From a checkpoint of a small image captioner.
Model: 32-pixel images, encoder arch convnext_v2, encoder norm layernorm, encoder activation relu, encoder patch size [2, 2], encoder widths [64, 128, 256].
Rows from block 7 of the text decoder of a small image captioner, named by matrix and row number. Rows with one number belong to one neuron. Each number is 500 + 50 x the weight over its row's rms, rounded and kept within 0 to 999. All counts start at 0. Numbers have three digits each. After the name is the row's rms in percent of the matrix's.
After each neuron's rows are labels from the 100 texts, of 14976, where the neuron reaches its highest value: "fires on" is the input token at the peak. Only what is clearly more common there than usual is listed. The data: photos with spoken descriptions (Open Images, Localized Narratives).
# fc1: MLP up (decoder.blocks.7.mlp.fc1.weight, 1024x256), inputs 0-127
# fc2: MLP down (decoder.blocks.7.mlp.fc2.weight, 256x1024, transposed), outputs 0-127

fc1.744 026:458545468412515548536505467513493545571443463469482435494546569482516500644523412458463549544504424484438452446494439504568525400521558521453470528480519545491470486491569561570461483535520497390526441419539572437571454574584539507488521555506510472531462474461477470494551456521482539565486465379495513622481526444536425532555498471533415481462491442418453525465486443470532448475479
fc2.744 028:364506527485476438514586519558492344466563475532479571472580552529560454501488530514473426429507423482503486538532489375430542578440524440508531558535551417472574449485398431463482430432544502499508517531469348527499519596558462424526464523529579616516507502498364545462502484537453436572479555494488494460536488559505524401502447484487501533577528551440486498436509562496431417461419
fires on: "sky"

fc1.652 117:555560568516481438466498540586475605487503473424457496509475571541408464464570463474501565473359634498409597512456540509488516437509436423492561490466507548405464495631479489476443558515461584478517516564435457513440550464413452541584396558536444540538422507435500490505463534569495466453511516483507480517528513579552515463534490482468445521555451496425492472476468585526455462523491
fc2.652 126:438494409494572481526453515547474486468482543486505445516441588546510502540570542441517415505428556431485357477488458569452491562507498501558532487487589500452556514538509542589387469562509492540468501479529531517607460476466523491493478534556527459456571486555557534513439394569531475421469564506460571501438590547495468514389548544431464565591447421496449496408524470472479496536442
fires on: "one"; "she"

fc1.23 130:402513465474526449502488519431457520441395568439478400508520491484473453447483455519414491475518486531470471546454534467417488559574468429510480431585495466423409494485444468554512518553547467517570521435530549546549538591534452447604523463450449459446473490400523421524411483515509486476594465478539496450531590503520518437501485434494549452512431490536507548538425531441437522565552
fc2.23 127:548457583538506466482569479560472471444494471480469610535546520482507458456590478539509450509485419454504552544446508558535528462532439516422522523522414560492392520518498555486529480558476447483506508478548581507529454536462498487451519464502488540549505446580522497551389412498503484530412560500569476527587490445452465580467553432486522534435542517543511423534536499457463465441525
fires on: "image"; "people"; "black"

fc1.132 106:542539583504534422503586485479466513596534423529457506527437578491470448502443469571424457541542494495429502525500395519522513450636554586624499508547585466543567458556539509473483503533511477508513433455449546510552448466483478489461446562536489503510469506476525513450457464441495533512502472421485581454539415574585460471449505582447524516493553420461552504546564432512498483464542
fc2.132 105:513472431467410557382465469613461461427482468553467516528514478489552497463516517501445509564566543484549543510524483502556494534532515450510548433557387499524482524470496419512509415515573517484479521518481430501549499470550555451537557524566431591440499425467522469487430513499430437456533474474639505571537520516624476440429485416558544499377548487435498524522522471543530464601485
fires on: "be"; "and"; "object"; "is"

fc1.515 070:447521544577425604413548497446455503586410587508443438396561463478479556473577455504428543490505482521480552417530401495523464458495454492458517441486570492492407486613436542498511481469585500465512472545481446452532538461482467416535492452555518497546517525505496557441506521530488518547510437446486482466533494501473485521446520490560515553469440481471479500506533568502500609486522
fc2.515 070:508526528550445473535526442501549613508477556490465555485541557635503519525439433472505513453475468395487544482607533551460521520400425445579490537503545492479593419546469584516588491533590437451443500522519491490456496548580513502540511478487602469540486464562481460514489541473565499545407396564417513416592443515536542398381521564484578489487454612491469482495494497488503508477537
fires on: "wearing"; "few"

fc1.245 095:469475466471473524470466514572334419521440482486372518572429463520508517452557679463480545510506495591515643500515432518503504503524468517510488447455512423478543514492520539479486481539538536559525481522458497462474448461540503480542470556497459456419496456487533438513563515456498491491460568607453623491495586505531516484540399471507486489424442556504491523510495459557558515465483
fc2.245 093:558496465456481528524431533529538420457527457509544546420567454415469519526491517515479539510415524391527418523498495615484541609466566508508507587543541424487575501561425442412487535528531537532550521599507462472492468407448447492492589502401537503572522521565524573468499540541561440491527491480584499479437452461464376615611475496468456497526546522550527489477551475549466429520601
fires on: "."

fc1.677 100:494560577550465516453445531538486475502514417473551477464570567491491536526525529421523483449494513509512492428449486478597349515548522562490403562538463525506494555395524488529465440519465492447502478535525585409554472457464578477468494528472466549540570562555543314512410476473498467381482453477514538487487523498432459497583467530496512515491470535432487498480508545401565522532546
fc2.677 110:447485407503524453469467447474535480546522499559531441540471442437498619346499393436447467546532481487480508484446524435477464496542557417501441638467515511465494467494486510459511505497480471429605575445586431521510426471547531521576471637557495465543437514477397497510467593556508523481431499482528464598536467502482561485491482517481475473467516489451500501481509387549482460506555
fires on: "is"

fc1.89 089:500482408641454509456551525396478462477459456509561456492467435571535558487553494504421539490483417541454498471431539470533466520560444519504611525518557487484540520580524490509568494477468519440541608663499445566448520484530506466520545585504526505479475531440428530546494484555577490454485500482591483477488477461513486550517482450477423430503443468502537512504561416455531567482489
fc2.89 090:404477538554541529539525374467451455537554524458518477488466404485471558485450536483523554523414564464391499591514435521515530526476481467486507434530559616569449498504522496466541443559511507474511455505544487458523564553514575417492520427410493486467618438529477436474518565503508487389476520503502438564456625447471586527441522435521481522546404458533421511483502477470549542496371
fires on: "is"

fc1.125 127:541501527474453458483550518489508471522554424497466461568473496491447532528514464505567428531469549437470484456559460610456394493560590495497468544504471501546496614546455525465492510488452568505505530467466442470499565443478464411477414570483563527508490466524498370452490494426552387521417474477441472475488459489487527413448549495468517450480472505588585550430511551501487482509455
fc2.125 125:489411427526435525432469556539536507458562431602449413452492518501470503477520483391443525565535419537553548427588468469529531452438442445549482549442510502476451446520523509547481560449426517363593494504477469463572459434495531466530502537470490452452597505463520509590470548397445504536541570515501523464451465552496439449555539474592451517543481447529459530520494574488497494540449
fires on: "wearing"; "with"; "in"

fc1.366 023:478534464518523419446516512456468635503489445513430501464467492513467393555520496571507498553482425568498476555538584448462517489531476368581497602521495481521491482499525520568576503399467434476445510557515517479490518449377517471481502529421466479501476517447423479506580563450448589412441495417514490506503493478509503431562472535502506575514519486464468523466445604487485480509427
fc2.366 026:484470564456524508498499554550516469428581502504457504519486502516519433453516502554535391420443470460607548421497524412408548567506509528574429521505504528595538420461426482495508516490561412499450479472521496385465398504410523510527470534487506573545478446448383596418567493511562451525572434488469486464529501573507573513530511576507470523587539557399506545494597453487497445487507
fires on: "person"; "sky"; "vehicle"; "car"

fc1.365 047:460544521521454504467549511536490451397451496555467463510518469538525594515495491492500504497505613474479547479611520531464509474523536623587431516429537484560505426445459617527478519416495463459422512476469508518452482599476530518429549567466516603504483502549509500418563494474484521462547452507547487487543472481449450545441555504438473466503542485484482561508536445478502484618661
fc2.365 049:425579526558410534455504547502493521531484597413454469538540543590543538515535458428573495507530486469495501472460530421593514478444409459432501618562544476578467428481498550484528467430537430471498423552464393471584514535560523462454487539648419491559527467490483569524358441532503466417551478486453554494554508549541471479559540570426448529556467571538521468519512447495506544483461
fires on: "one"; "a"

fc1.668 121:530443496392510454508518594570502479531439569524520519487477450518588486503518455520446473494607453463508496426489483485520529471515511454490505448483452494468570434538532545419432508488510561474508536544532530446436475516447510482588478486469522527587527438500578558596523439575447555472532405425495498467444418531454438471529500452502547497565562457469491496434427402498443493457520
fc2.668 117:504514464523573474515533520501445477392475567516409583489439400483536542465606445466557598409466543475461481578487515551465505418558486453510539545480485500561518475401499509571476485524466392506545539458508523511502472438601487567523495582442514488467458462506604425475492533526481509587508438486515643553532520448522460467530460396543493435556501580418466489463461436583422562469530
fires on: "shirt"; "jacket"; "dress"; "dresses"

fc1.194 056:511482420469575539553531514636537565503503487551582452541459469546535479489478565550483512512558517501507531536554429503511480420578518520577558615599545530485472459524476412479449457548483514488443456459474524504390502495490490486439504545519473457607436426445524450530507582452536460511498438476512429534534462534509443391469516392541514498497538551533422562393562573575502556472493
fc2.194 060:513555499551394504400512476496591559491458450543414553503498454467525507448513504454546534491459479455586470439450513461506492512498508441473532403511451556495552517407508502488488472455556535539465451498468511545530514532475518478534461488464452573457455566592521529543588473453455626484488446504531595571455486533500481504561532448451489442471442456525517559486464534468426574517553
fires on: "be"; "placed"; "and"; "food"

fc1.28 111:585461569562462485353449418475480407466534503477507523538565488502572477594418544589533542470494515597548462480558493402455560480513516384552430503523456418468526408553508523554480523392481444536485534443479526478407445463500468529495481609433439545456506407490528543543448557504521505556644427547597547428446533452550428500492532458557508517490424492450488467422498527573489469550454
fc2.28 113:462598560565454526550489564428489536474464571484573457570504444514462514506405501607429484424479519480616496433589506495546463628410534473434499549432473548537466424541581525508462541477433473448487470467555544537462482500586496500470420518551432506477478500550441434574484586619442506438497524530530418508511511510559512495489474535537633463530453516545614505513551504519499499503486
fires on: "t"

fc1.658 093:440503487420484389561515571533506511613440418465451626474528555635497453517514492531471487532496394422521546412567613574502484474521529570501524416500496585499506517468487440394490515515567433439510472525417535526506571506486488459481491507579423480506409435560468490569486409560461519511500479532439453507520461468398486544547467493475594572512488465502471542556540480497483480555537
fc2.658 095:481493442553447475508525537502476462515398643546413475514491412437510438439399506538478544460523443476500478449536460410453520589464489554551460449497505535474536408481483456446400492409438517468554406554510526433466497499553488563471502474564503518525497382458467447482509483489459479462518482591465462533554569571504587525576512540613559502471557422548488567523477510454564467515563
fires on: "the"; ","; "different"; "image"

fc1.435 122:450496531558424515504479477482509474463458518457393507492527504540369498503457495511418474505428561430559577508598472475402473461539556446534442513598536533436428541571515465498512510513530470554423534602485499575505476538515489476477449476576460398386480497548478421534499470580473575476450456480515428448495456513513528480530530555515547464413565510470550531514460441521522528527440
fc2.435 126:427433415550513439575584487500514514567467550629626457625511410567590471503478521501480448623507457560495461514581479573447452498579473508520533500550550521491503492541497500458528560540451456544522562616596541617497489523523477473563512474477518496600527547404548532518472497495468524422438494467475434516443536456537548538458496499546532565527526451467547506491518485423557473436453
fires on: "image"; "them"; "here"

fc1.334 065:525469452531453528547436467496548511458563448419444515517577495514472423461483482542500503527433557503537421519479490438572485514537536465529456511507444594460523502511453516514572525459564470360460518433529485427484486525498470539543440480542493459468508481426607516502467512510483504528628456512438506572549375506467517513508539494446433460475569488474447542556506544526477538495442
fc2.334 068:520462568444462531519433434414480488426529558521483425403476500554477431583496548487467457527423468560543564617460411464501442558484495431526418471496490448433500531539521455489571560473453460606467527435495487494494584480450531553491464486452504415469543544458436587516496480591554494618539403483413532477482487609540385515500511422607525460494595489496571572494511518535527546558486
fires on: "."; ","

fc1.383 119:523447558499494438540566523487581456425533574624411519380514510485532442499470514520486522532446447468494528510526525519470449495519404600445490407453520569475408502493471571476508533604472515597436424405567484425590459498503559610397494478489549448517515499521498416520476487530491544494439479566491440547551531491466483441543400449451555503501436521437499453461500500579547531483555
fc2.383 111:476522488507460532545507590526541530612439468474585507501540537441500426521381512494455527480540583552571511535464469512565502577552477534542474537542554519502550477541478588468507566545496538462549453488570442475532501543525470471587475514397472433558494555508583470515426578498458468409488434487505522602557576582537419499411419476426520502509487498545614515416591528513533508536556
fires on: "the"; "grass"; "plants"

fc1.147 041:484506560547432556584459464494412539389505530565478450465478430552450500591482518461456486573535479434453461477439547611447481548553478514457491545544462546541467503427510442526458416531540524491462526586436519533507543430525541471505517531515469469482450441503533568423548413391505539480590460571490488485535459510544559553386543446488608495522554531518521527440540421494557533522471
fc2.147 042:553423485459528478417560477469508495524442547544481487467515465478475610474506519638614516454530472468509551443531541449487480507496491450472482457561484428470580377481562441512457498551620523570534438504531517560538435538538505541479503563526481512467549484427546595495479503432538473555529433563396502482489594564484471504542484523488517536473435447502517513635459493537530471358462
fires on: "two"; "three"; "and"; "see"

fc1.601 100:593458504439505527421408460532557461472552595493494440497480485437503463550493487565423497441503432457551449421524445471517553457491565420464485525554506452491523438497525463519464505492500458482534521507513446514360493518529372440519356575486482558487463479520476482537529455577460490485587446444519515468471457445541490495546513417544516542532530523433572420444483523582477562612560
fc2.601 111:497552524524453525470482550492380435436515558471545517545488493499543415494377474561440510448517545488564542444505578520494485586426502565567516506480436472436497428505457474540461528506482410546495568474465530504512480481550461420538441507491401492503550431491426455571533508481439527474531479537491476515500497496435507474456545420608597506521471445444533556468483457448488491543513
fires on: "t"

fc1.30 125:458537433473481517526385575449563396473413482413486466535627537503403546475501545485463502524432520611522427534540573511501468464505471616450508493496503529496515478512455522430534410540521568460418515490487475585579503555437500526475627600553585555454520552519447529426432495486573506480519524488497533457475527457441461371504499425491482572505483436444526555469519413472581589487445
fc2.30 115:481482517387616458479580532552500439532409589495543359569605579497527549536572583495493482563447581524439572487533466514565484532485526579547532478454486516529439511481389469439344577513424510529514492450515459473505460504441478519502528492523370593456574537577430528473542533533554545514525487547454515439520449466435483392435531490501532524498520531543546499449434596500406517516419
fires on: "image"; "picture"; "water"

fc1.327 064:570499614549493484557442445501487567537363558471374490454548543511535424374507520551534499563455508451533480523510569503536622531453452538441493548540511492452569544486438506539481557437441462458526482546550468461501493509503550503491458371525535508499498497504544521529514521495500524481501545559517506588572522454477389502479494569428390393385499484451424437590442568492525456575475
fc2.327 066:476603385420561436454587498565504549460581503521498512498529532469535502600455512522487511520467547493453483541514545575495481415447577461553421506447470459552545511514491510473497509428473490476525515502432472523586472529439479515450464504537458444483589525517511486497550554424539608556578483525429521543470545458483519504461460552451521424537524505567591555470513531462479441549456
fires on: "the"; ","

fc1.393 021:525502408567504392467516454454511507464523588516446556534548513560548572424433569457509518571533554496408497488422479521449498475538543505464624583484483540565484460479557427626486522536533491537502535558519491474520515531480474495552492531568485390408480500536585450379485600547549480436547534518456561526520548507476480515419490613495505527527546526493551441409492624468580500544522
fc2.393 025:465439581502590523520524491569511471567591508584492506556568486465544487315472456465489520456469451464534522551440510408571462562439476481565440563577494482643469416456438487549570477497526394501409527499499414383530509540548502429533504542516497517481537441484454578493485466510539449438571487508466513527517556552514567521469535573425507522530580535397503530525563526504437401454455
fires on: "image"

fc1.569 068:452530410486389567565479543573470540454577472499516509570579466582455497534456449526505535488471450513471513522489531540582592549482515600541493530501443504527465445475545516472449494560470522470478534519508447528468480515502474498496497444492519434369533524428461445510359506453560549546556502550424595471492597476451477470436443526412428526645514463542546518504527443568486539503480
fc2.569 064:514376556467523401480457479477390538465498481530581474505565426511494534566576476537611495423560463520488429505525452525472499577478438564537568533485534505462491470582489483498443544475612592562560453474557454444510517392445590562534485445521398508466493502508460494407470616588571548517546459577477539455511505530623462483488526523544505492619472481497434456489482510548475475514500
fires on: "image"; "picture"

fc1.71 103:533469520543462430441488488479458579379480521432452517468565515538521587439476509563605531437537429523498437417531538455539522501521519569522506441560434547542426507493451586565489536454503491501426439503447464494511548496518511515480446450399509376569528408499502475494464482433501515409472563574420485509488511429415477458511552482475441485526517459504487467446430501527555515458489
fc2.71 114:482492515449582521504513495557525416439441537590504437421522459513504530533554488540506491502508512611467505498511461523550527522478580623529530525523533629582531584463388420565463539484520389458472484453396480520546476511476452427543547515517475422519457562556462431411496491472524523435557479493598540487629515429529529529477531508511512423472483507483420495574505447428540428452507
fires on: "the"

fc1.202 101:556411439445520546549480422464401513575560517504463550460447514491562559555533532513520461590439592539458489548500489419459463500522560563367516540567506546654475413489451536506576497369456540583473561512449509489395481464472494534483477493491475450447496380531483481454560429465535508431437588464583468514456431543567433527541513555461584492503510491503432539436446518435481509500543
fc2.202 089:487494485527492454544464588539539396450526508496478515557473557514514505477623529509458548538489474571485522528561466492462519498539409561601595459491517537498458487529423567607613552565471475449482542475560485465596507517518493508499467539487587529477506552471402447491458471490509433494423492573429494513573441511456459406520435567531464541521576488540552588508426517502494453500540
fires on: "is"; "truncated"; "taken"

fc1.616 113:447605440539530478507432482521498471493481458475436450548511567476501419531399434523565566497525464444462437506577437462571551584532479517539447523549517512494540548479529567538441407555579471515558530540509522530568482416526353494519489525467529470525614420579506467464546479514427457421533531483488350541450469511419472521468531433423501502511458461528551435563521521419463485550524
fc2.616 117:460540513498442532443462427472398389532577531468466427458515512483462573486450370524594502549502424465450586434477533512536501564594486419520492435537551528413470463504511508457515484516514496439583538579439519559509463428483442564465504479496430491506430415453596539537502516479474460464490448551454460535392475524428557482471533579534460559419492462515520608394505525514535462504533
fires on: "two"; "squat"; "inner"; "three"

fc1.275 108:511434543460479489404505567456443562462487403554508513514480574472432444484482508504557454482559522569502405503654591586499501497509502460555478468464564480497392464550510554445552475506510459495545528512516605614445531482474555467518599541462485566481484532478479471549546461467453483472428475486538456615559496503520536549487509577482533480427479520479559516500531583566557457423526
fc2.275 107:522526498556574503468532517495536585414499477576517474520460515515504423619481563589457514464417465447591513487471532508464447514514530492520402523513501450600495530451508557510478468434422429515527487509547507485457504576505488465467502568494510512520498584438518454468545493426516441513447521529428571527432479470571552460504491510449376582613574422472453473529462505528555547569460
fires on: "person"

fc1.508 141:543455478526579428527510542425400524530506460476507491501521548577467560468493573486441471416498497505478524520497483481495439544498540477500431512470441416413528472455502534478545437486550486436489537495409455513554463462449537522477448417481507494483516503502461514414478529570483517471510470431499531638434447513519639478464526478518507500489452584527511457497454539510509568548493
fc2.508 143:546542456540534493540476540455518455573448518537565450541505460477489554532579479438563553621411508463499594517513508523479513514435490414475575592510528467518517528522446443459502510529504516508540596494474519460490455480538540575488506513548471450536557492502411457483500434552450589558554487434497476513479541510554526549471424533431526507423539486408491527479591430549518527470487
fires on: "image"

fc1.715 081:576469545431524505551508596498515476459533447546585497561434529460442476470584532586467556457486488433507506609531525377586514522541445507511519533474510504537433498442519556548451435482486456443469557471535477472549459501497529512491508477409460548530530517489528571502500520461488533663439487467503667523458490464479526515487424506507487498501521516561385469522532525497495593510479
fc2.715 076:410409545513560503426509523534464549425399493524490594510408613519507476508600503465533523466526484508511518456553484498480412518479501533544501501422449463583556546471520473561405481471535458467478526418501429493518581544544511553516471510446433549545535455445547469499487456449455556575367535478505520567491531515586476586490435527405412478545475502482491500484390517553456422419477
fires on: "."; "foreground"

fc1.53 121:559480517513450537428512547494498523491582441501475506567499569579479496429580500501557474504478547483513484420466492550464478449478511543555501517491438473451486504438444585461494486442483538455462510481480427423470556503578468517636486476495511569499524464564419503506424529501510545446472428572534455459624470582462409428509408446542418435495518609500509547502510480530469445562481
fc2.53 111:387439500515443579437519568452565535569518529563467487575398552494590474511561540459393594523418457492484488444421460460504509530432490464576527475490482466564532525526523407560482550416472496462520468550483565470481477522522569469494469540451427439416649562505524526564571476402507578485501584455509471533519500522499478553506587458489408414621487468545561468501516582508460551462457
fires on: "wearing"; "wore"

fc1.199 099:518519465467497424450465566569528516465558518541453475539451554507488486571595472506518511496473551492443453528514421622517488491579485487445526495415499522401544538582415489496456528526512560514578471453365478466380574461377500517482503556509480471626432466469508488500468570543523389486538504449504438496558448558487614507459442563530449527531400564463543558559464502514499570404432
fc2.199 099:409434465410514445464445527465510538449446521558508500534386536538524520562531483465487392487462535504482414485520526572444520573377439490463554441547547504467507493487521566508336527390522422535449473564532426451481509547528551511560530535475473529422542467581438479511506502622462465477537468509536548513442525563413528519598531535406543514519501505524449452450475407409521464477503
fires on: "one"; "<end>"

fc1.497 150:567469552474468537403442468489541483568427378520545456501505517437499417584476524500523466504490516532469504506573531473437445415529466448446586524515521433481487475546464503548435499519417508563449582544560483485445571528476460499508608511477553523474528519409494408504385566446530407550544535452484490390516487523468503448457478585440378508458386491530546470477544515485434443461506
fc2.497 152:561552509437537567341440590450537581465491470522488451455514475541490431417566468654541492483381522511601464538623530527454543399501568498503444463515485507453531511522515456557518529524647476482575438474495565476515503588422509485529466503514562554394520466440460433500521487505442503473535489571418572512438521551539508514480454451440554527490479419561460541456479453474484483526479
fires on: "."; "man"; "person"; "standing"

fc1.504 092:363453501435468497546484416567494522516500495486542504461519495473624545603513414497467436493456477547499468409499490446550494455523441412583506579555547480429435513540615540519476447548461509467462490552529532548501430489523478490513420511427560559455599528435481473504491523505540513536519580486497550523496529512544421506630585480494493489472575465410525524439453487516524525507550
fc2.504 089:485529572536579431518561439594518522453488454507458465565606488529529508475608564498596505498455425418495486553486447532370484501623554458515475450551502428490562409438544468429460459449554479599495523478464584481413550575484557524503565595464514574518493494508563509508379529565439457555474479463556553433542455517626551518502516516467543461617496529444529377512547461524512427463409
fires on: "shirt"; "dress"; "jacket"

fc1.445 080:468432581438490455470495458392499587488486568545382445514563550499517529559556386456536496442475485486413495482525537529486479518455542528537432511492399512389463448510474562452481461530532431449510537453525531520464585522525451502523483535520542557475518472619580415468548463460478474494568510481505513482507422509513429528462394493540517468464590487537500529474482400494542566471460
fc2.445 090:442450500537527506487500512439437572467508474505584483501497435484508571526473413479517465481536615501534494489486531442442473545473541500506456608522550498470510397441531556651394440575427487433462513510568450485511558615459510472519479652558461491636488458507474508408512551383457462478452501506449451506504494498568487379456495500429433539486538394477476428503505616553522492513501
fires on: "is"; "man"; "woman"

fc1.136 131:425500498469569405492483506573541532543516622518502537551581528467521458529543394470463553546515446441423416428492559531532495521529461527507507399521567517484599441446527482571501524503509540470495505457472536519467477503545589542516614493500546494537517485532484470546564458519543533421529441445531521512365512499470496504569501467518384444471379464495574399430453474544512551524475
fc2.136 142:441467520456535427475590453505477485441496531380414477594585504450454473578469430523463494396459509638512596479466475532509519470500608497588473475535503413539445504547558450454478530522406482487515535609600531562530462470562545423471566485484546495540478575569539470349499455496555458450465590401509575510495529458485506439491496540467353542562462426519445528517498486493483557519463
fires on: "shirt"; "front"; "middle"; "jacket"

fc1.696 123:423455480531478514429460488405435521558487531520508517560455410549428530560530507525534581508472561545562515463535647485487451457557512532556488528534408495469489488526615506475455499458533483589589504536461451456523578491447529498558597482437520404469518473465420516527449524484444450529614486485435544415486453438471443450490534427499545532532547465570494579555468483534547588468488
fc2.696 123:436605440382586527464551448497470441466469491455544534489490487479581500466504469507543529473534540480462426463460541626520497527498557402607518591560573349482461535480558531368452570522539474471582470504482535489598492447518455507475523478463492527506518478433475442452452419510492484518481550492485499440491492569424510541465569500415496439505396529490439486454556483553545497474433
fires on: "having"; ","; "has"; "few"

fc1.663 072:481572465499508556534536565551439514532453535480480453526488469506399363572477599484471500454556442515548566502491514451468493474463444496516487530497481462416549585552572447421493478468511524454493447530523567498590492398491554543446510376535481553378431541471518455571559573540485607535536529546493522504544496463492542506412439581454495479466466480513582520516464474484456498496464
fc2.663 077:543494431469579478525480488478371505438512474498485469422466526560603472563491491519515418507485515461504532429503535517403591444450562464431422456556565464643524610489481416466439445571444550530391540428531509426542410473625435518464567469434534516506450525477407638491543584516494442471512488478534495496469586572503535515438477524584490486515525466545456531478423564491447447511456
fires on: "the"

fc1.492 084:608495499517477523470557538530517497498526477388499521440499494545476497573486566521519535428593471562450485488489453342503473497465418580430491498526515582453498527499456456427494554505488451487495476433469480547485470467523480527508541521541527560459411499473487490511550562601558437627526534516512405476507378529521474466512547442554409433512495608512535574433493596492482519465365
fc2.492 085:450517440409460573507524493495544413476530407418543589524538586477449401561537453411478444591466390526502555527554549582503564493638550446424472552508506522460463514499527558551528584500525492475516469427550516494423525550543555426562584503396483475468584531490464372578502476538542472481496520526544516568527549517540511454442390520502482553485461387531411456490640570532434479398470
fires on: "sky"; "wall"

fc1.6 091:514587516516515517426450445537405515489589512472427491556508516513499592403600499505457543412466509471462554551545483611447469344509528543515510610463513549484457503524467580556615549481462517536494557531496528495540529576529536474506422487456506477514602591441475517465502532497602478446467409515492422541568539479481492514433594588562551479487464491521511604447534501450547465583521
fc2.6 093:500498472528393503467363549442456479487523443527464556493484509461477443464577514499492485443560460396455534456463544494495531479430499550544469505576467454534471537487454443446476550496552476496473421517542494490453436413578549569563517396582520475508459516504533544563586569506579524501525570529500497505533452451557520528377519547534397496471469568418541561445482501339467596546522
fires on: "wearing"; "a"; "is"; "can"

fc1.338 099:445509447447505445448487459503486445566558526514536520550484442539527464402460440439491491580537515518524469448560420440572510469478516444565486434416466495504524507598454516487515521528519476572490416502476529445447558547473531457523548505495460457507594563468502457559478500610465604521532443597422472507550472548540451471448558487477510446548596533471441533523547450536386487497531
fc2.338 103:504464456479501538507576521490360481479432508525566442602494468435541467494507543475513415537466556484479612502487447565432579553475457473559512526451457527513434492523495463533557462478501602578564496528489568516567467482478477431558523501478472494434608519481494532477462470421533561537515431544489550469489475477496525543517540455529434571516574463480568362462539535427430450519511
fires on: "wearing"; "we"

fc1.83 063:435562533394479488498458454497514500507525600565473478502559543475510539498500500496512492502541523470546520519624611508470512540483460488487531458535342483435482556460449455485452383480430449598482470490417529570537404425422497464446581497507470559422561448515559482483525487548472491535516601532477583569420475502450459425471466538389516418421480572504471472462531451484530468572580
fc2.83 067:539440419522534507492510525552392513485517494452487464454543437513461512508555463494447479513519402504486499469487504471425576509506499490436381456473555412562538559525487444501496462516542470557529509475521457473555482506557474547472464440471493549588506509439455579554522523494424530558561463574462461431556493530568417552438490486457465561610485528480443507516429577549463450433442
fires on: "the"; "are"

fc1.192 034:519413466489495448518519429500561477416559502564444531523449481565552559485460535477499569571568502447527560511444470570518485414481471512490449541511519551483450531462441608479600578507449496436474580400461575430503512551525520507527490547478503583544549545443385496499395543455511564553455504565447442493552518481475392537490434545553463474489393494472409543456484431546598566522527
fc2.192 035:484446459508516473479472541436513376517507470545589489556512491466611425476540510487505435425460439476501580522493501455432575563409500510515457541523481555536610504534428411561492581483497392465495512543382501502537502495486537525567509469493533529412488534453406610512494523502473468518483450504427606515518521519506426572510497526512465409569496534482476526470538483458499524412536
fires on: "wearing"; "a"

fc1.166 091:473523482567494530564496553523572487451373534523508528584492449597424453538479399536478457423510486523477472428522479513473541437522576443468472491468438481471508520557539494458493522625452586391573504570454643450525535567464439438492525495519468569513505515504531497436636514498520497458558472504500591562557456456523501596456422509540485540507475494443439454463435463492533508423511
fc2.166 077:469599471612578498505432536532471510505495525420493402518412547459461411532475488582501526416547526574439568430485508515500451476368537507539479516472515470517489541464566508472423510501503564413499466467502470536600454513491587521486447572544565500467462531607549488507531460496417505524576499498480568455454514490425508522437542546534520475523606531449574511457462533534491490412587
fires on: "one"; "top"; "middle"; "bottom"

fc1.254 028:486484556477518518432588505525459650508493427470456479522457487537417502465589512499481595483515475583477612551531542474502492473540474449489539588509525564416503436532565545458438523512465499472579491565519450403470441508477409546521505484454519533557526571460498363540535563458508550507478475473538492464448538472539483488491432465473443445600521509463509456512532541603446494513397
fc2.254 031:543535620521528445484503476472535439416628536557428492422487482471513379487522554494548409530486466426506538487454533483477553604418550470563460443471557443624559482471542481504474485514513376543440548572533490387519565478467542456513514519505516529512448487444523545474448481532530490480532499492545492563500508603542580474381449569419417514636508524541503497475569475530532444453474
fires on: "person"

fc1.306 100:512562538590532507502430604501481579494454387414451549469596472582457472479431504520461499533460580563548543454403476479560448526565435578489495512375478481471460460438466485408503441525474571488535527555518490621490541518528486506520483580611499538386487504557515579464424530535516526560551505420575500432586484446480443480398437472477435476417499461480476545505405545503490493562546
fc2.306 096:487535487426490480551531474549478471475563439591449374512596482516509579543487626430524525500529487527479517431433460578496474611465457505517456542380577563519503409534470475527499465493425467475460542516516471484535553533559546461506569567553505444493575576562415488483514578557535591570572444556420453580482408507438497633472469477501457562458481495560497548461514469536473496539488
fires on: "image"; "it"; "this"